A small CTC audio transcriber, trained from scratch.
Model: 4.48M parameters, activation star_relu, width 192.
Rows from block 9 of a small CTC audio transcriber, named by matrix and row number. Rows with one number belong to one neuron. Each number is 500 + 25 x the weight over its row's rms, rounded and kept within 0 to 999. All counts start at 0. Numbers have three digits each.
After each neuron's rows are labels from the 100 clips, of 14848, where the neuron reaches its highest value: "top examples" is what is common among them; "loudest band" is the band of the loudest frequency at the time of the peak. Only what is clearly more common there than usual is listed. The data: short read English sentences (LibriTTS-R).
# fc1: MLP up (model.blocks.9.mlp.fc1.weight, 576x192), inputs 96-191
# fc2: MLP down (model.blocks.9.mlp.fc2.weight, 192x576, transposed), outputs 96-191

fc1.140:497502508516506490516537448485535532488519526493496492503459453474472522533494522450503509494514534501495485558519492490558442454493529484548475513502503498523526491478451487488498526519500462467507476537475501489506503506511503507480518482489492471471459530477499511499547470536473481498
fc2.140:507526517456505498480519459496506452480456538512502537535550482539523457508515512510499519467478498509502519508474496526488472463494536510495536474504478471488510513507502476469433497520472537503486495565492495531482474484511513484464494468530473483470481512488489515519519538491484468497
top examples: the word "i"; the word "you"
loudest band: 500 to 1000 Hz

fc1.87:494473518517506487445510554509476478541492515567509489487447505488494483493503532519526527487486479482497465532471514475514469488516514475466497516532494484484510496523474469519520497485493490524527498521485489503515518496443469507507495507530534506557482526550494515497518505535493567498
fc2.87:499520525541505501508507496523527473473496498439568490483531454464500520482518498516519488498512508507504503533541494523510483498476511506487506498461512526478527483490516488470514483509535532535504489489526457482464492532503528457455470529493494514529476500548518525471510456438491494465
top examples: the word "she"
loudest band: 250 to 500 Hz

fc1.352:499528470509543534526486485514545493489511521460512482478534477501541533463431469554480498501555505509477494517483456498511472498493482507514481493460485492493507457503500484519506522475509497519466559489494505491489517549484522457443533544498487480524486516530480480500513513528521482478
fc2.352:495511498497493503479477492513446493478484475473468501534516531497507571537517539544472505466473469508499503531498532494507483494500491488501525528509481521499500490507514504510458510514500455513566467447509493519521472531439459534528472513505532524506508512522507487514489501513421481471
top examples: text has "voice"
loudest band: 250 to 500 Hz

fc1.490:511498457496532493503466459490500513489480508450461515500513494494484494537506521493513505487477536527492496506497515483537472474462518506464512544484462525518478518492496516477526469539571497511483481516468484468528500468478492478453500520521506432509483523485483530535501479529509507494
fc2.490:499489522461516478478460481459512453481473558519480554532493482488512519493515517543481494473474483486489496515470491502494511494521532514515512424516537515487529543512476461477548479500509515467472488495504479512478508518526499460527479519521488486482477526527523515485475523514513475487
top examples: the word "it"; the word "was"
loudest band: 250 to 500 Hz

fc1.558:498483536470527504490482504527498509535526471518527488492462476542516511525455526506556527469477474459447483494528427463492455474508523523486503532470490453554570525454506515496483524484481475498491487525514446509502523516500489491539498491485535538496458501485502475525489507501510491537
fc2.558:498482542540496476510502532534539497520513554483506471507501467477447529488480513509487518491515506492493506518488484500516480554506510511509524547492529508474504479501447457501467502497495508494535521446510477481499504548485499493526487498482507501480476512449554486485480485504445486523
top examples: the word "my"
loudest band: 500 to 1000 Hz

fc1.542:545518527468528495485481492535518517496538525543504476490515467531493469457477469496474509477486500490482480550496496475533510516483464494500482524499506492493510487481426495538518462522500473520498500485455497530519491517487517471484523501501515512520497485513513512523528532558509501468
fc2.542:487519519511467487491523528500509514516478480502498490525509488528486464470504490507510463441493493530489492542503498517495548503509523506492545477481495526484482470476510473507508462517481530468513515497509496552462477484514502454495522510458489514476508506507479465479489500519549508496
top examples: the word "am"; the word "i"; the word "i'm"
loudest band: 250 to 500 Hz

fc1.552:508490517468493548502488547546472505496499504500498435547479510515536481480475466500475532476567519502517523491475502492516491537510539501489498564490521476468524493528496521454482511479492499482496514475469509507538510502467541505497545506557480491457504506475554533521472533515546507517
fc2.552:508526522485478498502478431435491533486501541518549491491510479509470488547521495509475563518492467479508480501497480463464518481500511495505521484508519521492456459482534512502481469537507514519486481489542461500509522510463464488502508547503516522518502487519466464558510505503496474504
top examples: the word "you"
loudest band: 250 to 500 Hz

fc1.521:514541431488496475459458505477548511555506493510505495492500512528493508503490497474511486499507502475473505500494504476503472495480501500498479515488469539530521505504494533468500518543522525480493477488481471489511521516510503456526508514521548484486431529499501497506561490496452483536
fc2.521:513480496518486534486550456564499497487507479469562482491457505475527539469524543482507504519486503493509468535509479491523450522477482513508506510506475497521471517533507492531528546455530464499538519485519523538499494514518523506486503459481505541543503497490475490531477475476453512470
top examples: text has "yourself"
loudest band: 4000 to 8000 Hz

fc1.160:507528471459491482466475504461515525500516479505484510498515475501435489534466482518486483449501515495467499506501503485531483477495507540453489504507440504441495516503509526544546504539539511475508460443493500533538480512544503464495540526545576497521524486450505497514483492491492521523
fc2.160:478460514515460537546483518520512503489485549431493526503498509458534482454514527460511503554464523514481478487550496474484517526539497496531531517471496514454467533499540481512499491483484502538511546497534507491484494472466484504517501516436462481481523470535444484461466498490423478527
top examples: the word "that"
loudest band: 500 to 1000 Hz

fc1.326:459508513511499514481482505501496496506506493538467462549450514508494530464460491457509456461475489543507548475492483489505512503526479510496490500563525511523499497547474496504496477534529519527517514514477489548504563456504508496487478482516527487543490497477524503484513505512476472534
fc2.326:496507486512439515450453505509482506494486538510485523468506517500541437483529517526530494512498524500485458491480489517466472533483466479527475496511491515530490502523475492514517537514526490475488503498512516504461563496496513528545474478485514502494453461498518490522539484535485534535
top examples: the word "you"; the word "thought"
loudest band: 500 to 1000 Hz

fc1.330:497523498553503514495485487491464479562512513538500476508526523507527489566445528495529509509533509529451507482524495504529478510501470516462476536543491501486498447499482532535534477484477481491490511492463466539470540520519484505474522491523492519497501443541470525500535505456534539521
fc2.330:494513470487493497519439524484526498525538452507480495478559516479526517528438520522532512492488488476503513483489501557502502489483481505522470498481522506490474510499494492469476498488514516482466523476485496484521482470479515546501490519485483518453526472521502523520529508526504464496
top examples: text has "exclaimed"
loudest band: 4000 to 8000 Hz

fc1.144:491517451484470493479493501493532525508539528497477506499532511491478490488484485490493510502518513488517464538496493484529512483483482491489502529471444506500507477478467518532521483555527491479438495536505480542489525515509512439507493480500534501506491527465518465561493496469513467529
fc2.144:436498497507485525502471479463528522439523545478508456507481521443505471493509520490492552511466521524515537519505531439489492493499481501472512529487496486526514468505520481475494491488507502492504518499553501486495508513506463477510484467470495481525526488485492511533513489479473500513
top examples: the word "that"
loudest band: 500 to 1000 Hz

fc1.340:510509480497498483551506516503508488533475504475471490505483507534522486474474523438510495475519488534478515529535489538467482518460551540508485499532474515493560495503509497494482488506478493576533487505498507496515477486492510480495503482484503469509512483488481478510499486474472516474
fc2.340:474443462481527501529495540509520516515500462535478471516538476499464475501510511552489478492510505532481479506505491519521490501515524521467499502484484497508498467510497521485507504465503482539528557447497515507535507515542520542503477448511467493490505526486508516488453518503489520485
top examples: the word "have"; the word "been"; the word "had"
loudest band: 250 to 500 Hz

fc1.6:445539484544527499497511487488500515552503528480488491525519517477475488493504471456472472500502518493521491529488510509521470475495490496469467507497460535539454452531508509491512522546476495469499519501526463481469504532494476466523482450498535511487521500456474543522511496496481512503
fc2.6:523489504441469455499467504469476486512467535516456470482499504519504476497502499507460488490519481546517521503497491527515511477486508523522480473499469486509510525495539501483511458497523537527518476473513468513512499466525499505488544552560500484505464495481525479473487520506542494544
top examples: the word "in"
loudest band: 4000 to 8000 Hz

fc1.482:492479496518496525481512465553546511493501483509502506506500504512585474523492512505517467534476497504484511487493503515525448512479500505535485561476487465497485528525467538475500477520502493499523532440468482487495509502483468479505538488531504485498495541445497501482558516495499499475
fc2.482:531471526524517566492543497482466483462485493495481500496497528439519528499510506508492516548529459442487460510515502509526438512538520504431522514509459494504489494492523522534479525481503483472499478498459493510488491523493509513487501493512485478546531510530523478473498489502513508524
top examples: the word "you"; the word "if"
loudest band: 2000 to 4000 Hz

fc1.551:505484519496507470513518508544541535511528503515482485473469468491527511517481478538477479500558489483519538526499486522568461514538498472525478525487452468458499530471452509499509454481515491513486513448498532482471496522503495451537521503545512473495499502456492503497546503505501485498
fc2.551:495510492491487466498502506522489487520499444505512519542525500486503500513538506533504483535531502501506487497494503535542508514511517486518517494511514472496475519481477487543507514480522467510507505499495538540515522517517476543483476442485469474479517478509552492504508540543480491474
top examples: the word "you"; the word "do"
loudest band: 250 to 500 Hz

fc1.211:486526467470516498488441511506521506535516578539516472526501507465463499491483538489471479529498544511497487530502485479483494469493516533493511489492502513503501511509508506442501449505543500509486492530516510549514484556512558494481500488523477466481492507457495508518490500466503491485
fc2.211:491474456526511464510520511492532497485514498487459567526497488561498465482497527536471514470525541503514527468505493475477504539488508510490531515487485491495487477465492504554543489516511511487528539475484477455492535555458475540498509520491527508539479534512539470462485494495517488474
top examples: text has "yourself"; text has "himself"
loudest band: 4000 to 8000 Hz

fc1.426:480481518466529514510489493507511486499529545489463461456474502520538552479510515440456518470547546503475504522526513465478436497531493524499461496489496514484477468502514470504526468548527511520494516484482440482477504467505523512499516525518514528477506472516505477523530551507488484491
fc2.426:477528522501464512467503534521450519496462515519519486535491523496500513469483508507496508479497491523490509509482507516479488505495474494472524550452529505472457558518508490497501506491504496479466528472490490527526469515463490554523486507529499500478532533517510541509474556511545468458
top examples: text has "voice"
loudest band: 4000 to 8000 Hz

fc1.411:481500511487532490473488512517527531516548511568531512521472470492464505510500523508508521484549512472490508516489465461555419504519515495495482546530451521530505498507462491547517518466507512470472531479486518505458522502520512515510514460515545488494511492442480501495498520499528495534
fc2.411:533479502472516460534522486511509472493511512512491540536488466455478500537506505563509482508571498468509549505463492470512505497542518507478532502462495516496474450496485494519491484453505509493499479488495493485495523540531512547498486494506475465503506482493542475462535470508521505530
top examples: the word "you"; the word "anything"; text has "everything"
loudest band: 250 to 500 Hz

fc1.315:494512514459515504553515507548503491513488478538504475492468439566493491477448484479505519460522512488475526575543485467499489505479543537477485503543475503507498518506473502533492478513483476511523471485446504523510527516534517477464535463525541517502524501460487459538537447493483510497
fc2.315:484492495461474523501503565484500529543524549501523535529480473548489454519492529519512491518504506485490556517487489521513519440506484494522484474466494468538525514493517475476509507481485466482519527477484517462487477523489498501522502533505468469444534494466512490494499507534522504477
top examples: the word "have"; the word "are"; the word "you"; the word "we"
loudest band: 250 to 500 Hz; 500 to 1000 Hz

fc1.525:471499502492505512492459514493537540508517524488494472434486495538496475513514479485500538537525550502497532484508475517537470465499480532471485497517462479511499473540537454501522484509511485557526494537495516510488525511536533484511492444541526480502490477471465466525504500485454524497
fc2.525:475494511462519467549456477463480489483502515554489486530489490527451466488517543513515511478518505532478503465474513520488514510520467505459522499573519455497528535529500473505495477489502481491510507547514455473545539448484519516502477487507520512508479504511509504525490555518553487516
top examples: the word "that"; the word "i"; the word "you"
loudest band: 250 to 500 Hz

fc1.79:454475482507487493514519503519524483489533517456445470444476495518516521490493532508499482488503492484536517493501467438529465553474480453516472526555495512472486522534525510503504513523511493505505483466443495526546482461513515480518525521489522461500478488494510506497507513499513483480
fc2.79:453548527507503520516520534464471487484530487506519520529540539510486494504492502461540525491508427540488502503501487487505501498538509483502541505529506509470510502481472435441515472512480491486487506463489514478480510472515501484480471488494496497512513498513469482478498466534493467491
top examples: the word "is"; the word "it"
loudest band: 4000 to 8000 Hz

fc1.503:472475477508483502510523482479538499512527483493447468479523470548493513520485501497489514497495536549494475494496495489483498458508522538490500510482460447505571500541510504513498489516481477530508469547498478520482471494549540459533483500512524524471453542448521506505475467511464520528
fc2.503:513462446518474501516534511500548535504517472451490472482518495486528499474509481498509533520497478504490470517501511493450510533499445489494530487458491500498501520492527508510540455513511515487482510490562516500495514455530457463496471497474505503534509495497479482473471485482468508518
top examples: the word "that"; the word "you"
loudest band: 500 to 1000 Hz

fc1.396:496436486497502495499507476470552485519509511532464483520441485500477526474477506491499455502491502463521507536493487511533445538537532486528491516490465535499526481495464497480489456508486506502527459469510489497503511506476504476528493547509517462465457532526530507523525536522529522443
fc2.396:497532490540512517485519510453472510477472499536493507517508522500518506563465465457515535486472490494507470504521505473468506499527489509458500474541475497501466495482511504520495476487525490477498517542497475480500501526461463506466481522494493536506511552514460493489473490480520506535
top examples: the word "she"; the word "he"; the word "said"
loudest band: 250 to 500 Hz

fc1.446:495495501457447484558506487522459498541559500487497495486493459506444510501525525525498519520508464493481501533509510481467482491528518517510484527482473476523508531489505465552485518497505453471531511485511477530487527510509508514461450490503490526480488428525528533517451526478506508498
fc2.446:475509515506470506499508516475487481474486542477524475481499507458506494520505486517434548516514512473500496517502456457498471506504546514505526567482479503493559490459517531512493544523507506511473459489489492520540503512513531485480463492525499489465511481488512507486506450486493539517
top examples: the word "a"
loudest band: 250 to 500 Hz

fc1.104:530514517465488492466473428537477492494500448480465516464500486509523500499508522494534537469526513497500518511499499523502480521488505502496473516484504502508511534530495474485506443512544444508517440493495502534490486454554506487500500556504507498506462475525513507495476500471527484467
fc2.104:514480471525445522478505501485499488526481500462528492508529534513524436480539501522499491472494457460497525501504493533508519474490562481468505480517506549522504500497480544499481522524498452479484484499516454510532494509488501490491509557501451544488511505484467482525508493527500531490
top examples: text has "indeed"; the word "he"
loudest band: 250 to 500 Hz

fc1.153:479523471508491513499473440490496501517527448504503515436542432524478514465463514532501467513480524479476501492499485505510467546450461501564467513494511508492504481542506500531524489509509480525461530482455501498494477481554501481535536503517520510534467466503505534505515538495511509441
fc2.153:458515479502527523494547501488494541473500490499519507499489514453445525484472489511492460523534516493510549495485495502537484532537508494463520517497520535521476470503468489537484527458525512499491532541462537491500515495492477499487471507491529446503502511479482515447500520503515551520
top examples: text has "because"
loudest band: 500 to 1000 Hz

fc1.19:489512516481459475463488476500512505508483493488461547516495491534506535490513487492501516518504460537505487503466513478490466490519469477501503516494503473496532513544465512481483482527492462504562469510501496526477564499540522482503480537533519530495439529470522511505518508480559478544
fc2.19:428458489501463535499532493496498533530492487469490516512536529485501536524460446508523552475510480489495547522541511473483469488489501486490511498495497474492531497494527489521490493474511468450505497479551475496488462480543500528519492526469502481526502474479491532480462477502463565517
top examples: the word "that"; the word "about"
loudest band: 500 to 1000 Hz

fc1.301:503522500484519484478493531489493513493509489507493518524497518522478470513494494516489458479483544514481564495472441517545500481473497513525505513514508512463525514491511486518524487520530511509514498490493510513491509493459512551515522484519506452478524480476496471489498475537534504488
fc2.301:477510477526482484506470463502528518500487495469516540533458528506513482478559507493499478508527523514496533466497516499492508507512492469472537500456496516514486478508506502491494499516538490535527542484487552458484533484518465529553492468503477492527469496530482467433479495500477478511
top examples: the word "i"; the word "said"
loudest band: 4000 to 8000 Hz

fc1.198:511491514525502467499526503516479502475506531519514468467485494466514494525504520452484489515542489514463535556518511518506421519490520507515484542544476462461498497488492477463528506510497503494532521527494504518469519489524518513467523486513529475491531465514533450506486473503540484487
fc2.198:490523520515505509482454507460523506491529484552484501527509511477514509478489486496479486459510489505484493479482473499445523552547525505554478483514506459485483505471546464485519461476511522541484482523529528486508496463529481526546509509504510469568504519481493469498447504521533480514
top examples: the word "to"; the word "i"
loudest band: 250 to 500 Hz

fc1.58:519489490546471450526504489496527515498522477475502506490495481485460501513518506495500509552471511492502499509466511485540491479479483483554499512482507502494537530484493521505513494548465474469484493492530515511510496471522477519506517490519521453536561512485484492535500484556483500504
fc2.58:512512492496488535457495486523508477514485488492493488529509523516536555498454461525502463498524529489525520495499482505472485530491509516549490526497474456519489501528487514524446484498534563494541525485477511447525486492523474494510518495536488525502503466450540480489514507530452515489
top examples: the word "it"; the word "is"
loudest band: 250 to 500 Hz

fc1.528:466532439524498475516549521506550493520518518471452473485504509559528494518481499515474504486513516516448511491437514517500487529447500483489491567509494492487494488487497450534570521542482480513502480490472502517547485475484520513529544479478517515503489493482530499489478537493508498479
fc2.528:512519483469544497532486469472467481557480491514502518477515590498483477548523478505523472493519511520496523518486495466524527463528472508476511532488533476476531489472508473461479491521504474482508552482550479499478496488494464502491487476508506501520474473497437496498516507452504515492
top examples: the word "she"; the word "said"
loudest band: 4000 to 8000 Hz; 2000 to 4000 Hz

fc1.114:540536494458499507482489488553469496517495517478509520482453502523503512520510465511519455496506562509498511560471489511527488508493518498498463554515492495489500469531457488541500463473512482508463496485526486527537554493479489478528484522465517494520505501450526495538500528500455523498
fc2.114:526511448470509481501524518522474529447478498514534535529440531488503527501523506547518511484479538487514509513464494467569494467456465485488519489495533515500470446508502447503503529466540503512512482520490509504518464523513472503464489494501487499520524531542480514520491490535462505519
top examples: the word "there"; the word "here"
loudest band: 500 to 1000 Hz; 250 to 500 Hz

fc1.97:543489503509510499480472529520559550529498485519520467490492469472532493499500507477490508489498523492476531514531504510510485519481519521510483495548480452489532529450485516465530509479438483538537480501478523506488523473495497507513523513474528475475541503497468492484484449486510514541
fc2.97:513493497519451526508499491461487514497458546462527501515509517517545498516463516501463513486484440487504512492522476495504488493482477520561514486493496499462490472442563511522539482555496510473490483502538519498473510486469507533499433522508506519508516558495493457514459524471473485521
top examples: the word "to"
loudest band: 250 to 500 Hz

fc1.479:528491485504511527480513477527551495545514548546498522490499499492508506519516502488546539496471522456495475496451507534497478478493515485465489483492513472468500549477506508486492459496496484454481446487513526494492512520509486508514512457481526492517529504512467478505488491541558488549
fc2.479:535497444483481492531520520481490552525503459503509475489486535487525453471466496513477511532519510513476511490515490516522530542498512496536523530451491503521519483482482532492522503521442528501528543533463511513495486483521523558472501422466537496496471487493555523435519475452485535516
top examples: the word "no"
loudest band: 500 to 1000 Hz

fc1.14:472552514501531483493501507493503507525539518505485495498501521485474459502480485498482506480525519548451507495470494473476501481479553479487489522498485483536519482444525464526526535487519510555505524507498504502487486529498488477497445453470510522515477480505448496494482505504494491502
fc2.14:513490534475514485558483512509543483476477516483469559545509544483463466480467495527481492501482518539505501512465500511484484509526501520483560484482549493493493520544511501510515517484545538493475512525514483532498502501484491563552448523520514457463461476476488505498523519466518472518
top examples: the word "to"; the word "time"
loudest band: 4000 to 8000 Hz

fc1.476:443517488476467480525507474518490477496509498533479502454435477545495494498493480503488493499507527489483512500500503498555472499497524482493476559527500528463475505514516465526510469496495508503526517449434515563545530497538542498487510499492517472492507500459533516483537485502486503528
fc2.476:482508523474472482504525485506503479496516547497476506492522529511514498482515510480516514489514482503513479505543503508495499498489535533548464535510510510420547501482509492504490514488468512514517498472477535495507498503522540464480563498436506519504492498487527495486520514507497486498
top examples: the word "is"; the word "a"
loudest band: 250 to 500 Hz

fc1.217:505526498521505498532494490506491526520536504514496510474501451519462466455512514520519472536450495487508513523486494469545485488518454514487474511494482495447497555475490512550519464454505500508516491531523465456537478514503523486509482521524542478530514488494494472530458516546478459549
fc2.217:533467509538505498477462481461511499443536501501505557538500476479495483539484512463521509488462518508491519507485501480498517497486515521491491519488489501478493470479538528514494494527485564486497517510537514508466526519501497501485507479524502513515511478510519477478518467473496500458
top examples: the word "is"; the word "it"
loudest band: 250 to 500 Hz

fc1.463:490487507463507516500500467530519515494484459509558434479511487497526495539505511486453479553496461524511526544539492511502499484505520500502467468549479541483540491487465526451520528509480497519511469530480468513492497513519499497522477499505524478490491531515506492511486471498496502493
fc2.463:488488516453533513491523499507502502495491463529518481503498500490467544498520511499505465473559538475509491529513500514509493484484506524473525527509524447523542437543479528488520484513494516470505498482474527520530511437484503488576499443530512466511516511470487527460492527458500458472
top examples: the word "to"
loudest band: 250 to 500 Hz; 500 to 1000 Hz

fc1.471:458580526481505523527497484478494488501524493542501511510468512522474522515510520497505526514467489536444501487502512483513491473510483516463492526536476512469514515509496543523506513541496479509454479504455456478553449483497474522485510564498488530470492474464477501504551528524498466519
fc2.471:504510509482445509469509492473540533524545494521495499487466510506489465492537502515473514466512511530511481451515525473530516538505503512480512528485459471502533471460503537482502517529467546466531516426458477506463484503540515474507502486470503507492447500513494478482551433496513537501
top examples: the word "it's"
loudest band: 4000 to 8000 Hz

fc1.391:526496512505492493556508469490517523469498531513520489491495439493471493531508507518448471531517558543485508516499482524534449482485517534524485531557481485487509491492501498540487498523494529526531493485477493474536540497523512466501505519512520467474480485486515456521514509515474473506
fc2.391:533531519470517547437507499495497464485500549493493500522482522460529529489518476560466490513576528457503485471498507493518474488477508510452480497486500498480487483504458533494514522506499506496495506499499494489512513526462447500535513506493469523535524518499469534493524531511469460534
top examples: the word "there"; the word "was"; the word "no"
loudest band: 250 to 500 Hz

fc1.357:473521511470488504471510522525495486521530519474459519473513500518459511496500472515459460465506486509469530518492452509479490477470496480540501512489546488528541488512483508492497494524497475517527551447508474499516473513496471510551562467464509499531503526453520490500531507532546565493
fc2.357:464527472517522499498498566493509526500471512499504544516517502469455522523505496489486509480539539488521529495477496466497545494510484531511527499526553467461530509474518479518464484500505541490472530479487482497495544522526484511494471507481536455464533497491516479517545518528473421495
top examples: the word "replied"
loudest band: 2000 to 4000 Hz

fc1.169:517506532517515485465513489498502489543508493499501492494510460506483487503507498512484491481518471511477499515481457499522487538489511500495465504487492466457516474509555489501515427491495464503527531471479463515565501509505490494533525497507558512494499511528497498487514488559551496518
fc2.169:483499522536466478471495474508492474479477525501503505518487541484474534479473541563488516487498513498517547475498517455524522473458525512472531516544512486480521499518445469483465483456547494466506451490504530495510499520494519507504533507496512502521511524516453486490521511552472495527
top examples: the word "replied"
loudest band: 250 to 500 Hz

fc1.239:494484491492525501511488475490524491480489543565485467480512467534485512525499513497494483516500504549504487501486482495486481547484482507501476487521526495502487490490478513479467485476479514514479489494466484535462542456540498509502503496500528461471473527526546494476498483532537510529
fc2.239:472528516512500483484482531503491510514490512488478497510489481526479501448515467461529492536461515553497472459539487474524508514486476507524506528530449521534470503500476497504516500537535486500512467515476528512469434478512509520478488554490513527481517473533520502499472483523537516524
top examples: the word "don't"; the word "i"; the word "know"
loudest band: 250 to 500 Hz

fc1.125:535503500530502452512494506515509527487505455505503427483488491533482467502414494504544460471470515485529493521532479499493503493468506517520473510502476525536503510462511501475533479521459486524520475497461501469495535488549480518546537467508550482538492464507505491559516483515457494490
fc2.125:493487488501525536528485488479509519471495531470518515507511479497464506499509521536478547509481499488488518485480523496479492509521519510518527502458525537521533479475499503498488520467507498526523487513524496453488488538470468547491505479510505452453511502532479472446535465512474523502
top examples: the word "have"; the word "i"
loudest band: 500 to 1000 Hz

fc1.49:455500482505471499477500515521444559479505517444520490501485511560466487481470517441513490538511461527524533508477468528501511454448510533474475480510538500509461482496510554481498507529490514491517526545506483522496516538479479470482520511467479484498492486510529504507474525535505507433
fc2.49:524501475514500521483560520493505532500465472523512537532484517510506465510490460504523533483501456513502526436520501493528486524513484497511501501498527492483469524487527492507481476482493507443471471542467521462505507481488479510520481544539512457525531519473459495476533497477520488520
top examples: the word "replied"
loudest band: 500 to 1000 Hz

fc1.116:484509485505498504516536493535514478500504524478475521485525439488522448498498517523492496500482490498519513499539480494528464510482545503510496495484507422499528518470525507491502479544486480522503489490515512527499493522502533491476482489522491462538493501483452469483445453478495539530
fc2.116:537494486500484477504521513474526497481506454525525486516487490481479490498478478486537494475505521496467479509449498535465516516526510505542487480514546527438502480469534498441491535527552559526526446490493524499507534508498495487482500513526468513505515477524479538523578519498508478452
top examples: the word "not"
loudest band: 1000 to 2000 Hz

fc1.21:490485494432521484531489481546502507520517508508491442451482452530502542495511470522498494508468480512487555503535459542501421514511491493492496498510489526489523491495452495513520495547524483536528516500515504479454497487528503526519485471478511464524434488520487469468541518484461498477
fc2.21:501550529455458487490513488497507520504549549504478483477507499473489496481491474503507514466515478487494497545526494538495513543520505478491521502465501508474529499487501545527505459482435493467516485473514499500456521455490502530525480505500489489496483489471539489490493547513548500486
top examples: the word "i"; the word "say"; the word "saw"
loudest band: 250 to 500 Hz

fc1.170:507498534521502477502520433519535520499490507515507507513473507523519492530514475519503501541482518480497544518468518514518429517484480483485482475506452476480512515503515568495502464515503470469512486507474487488496525511481525478529483526521501495471501503472526474523551537503464512523
fc2.170:518505442484474472477496470506524499472520502497510538488519479496503434526505445542518508484536510487505532492500492553510498501517502519486505499501531540501505543461489540451479513510519470505485468465521501449477482513521433512495497489511490522472522522505469531451522495477445496515
top examples: the word "there"; the word "no"
loudest band: 250 to 500 Hz

fc1.302:520516515510530537485483515497494544524492476516477456463478496509518485474485500473529507471499485528473495518499470542503447514499563509506494510493488461495476510509466512489490492479496485468514487526481524492469503477480509487495493519471540451494505494533522508530470458487551553504
fc2.302:533492495492513517497458538427552523489496515496447494543506489490510513494516509506436494496485465484507548448511513515480515482518519499540517443475507488444482495456545464496502498553534480515484455478530503534504507505512467502527473530529501486530484483494525480476489543492474481514
top examples: the word "not"
loudest band: 500 to 1000 Hz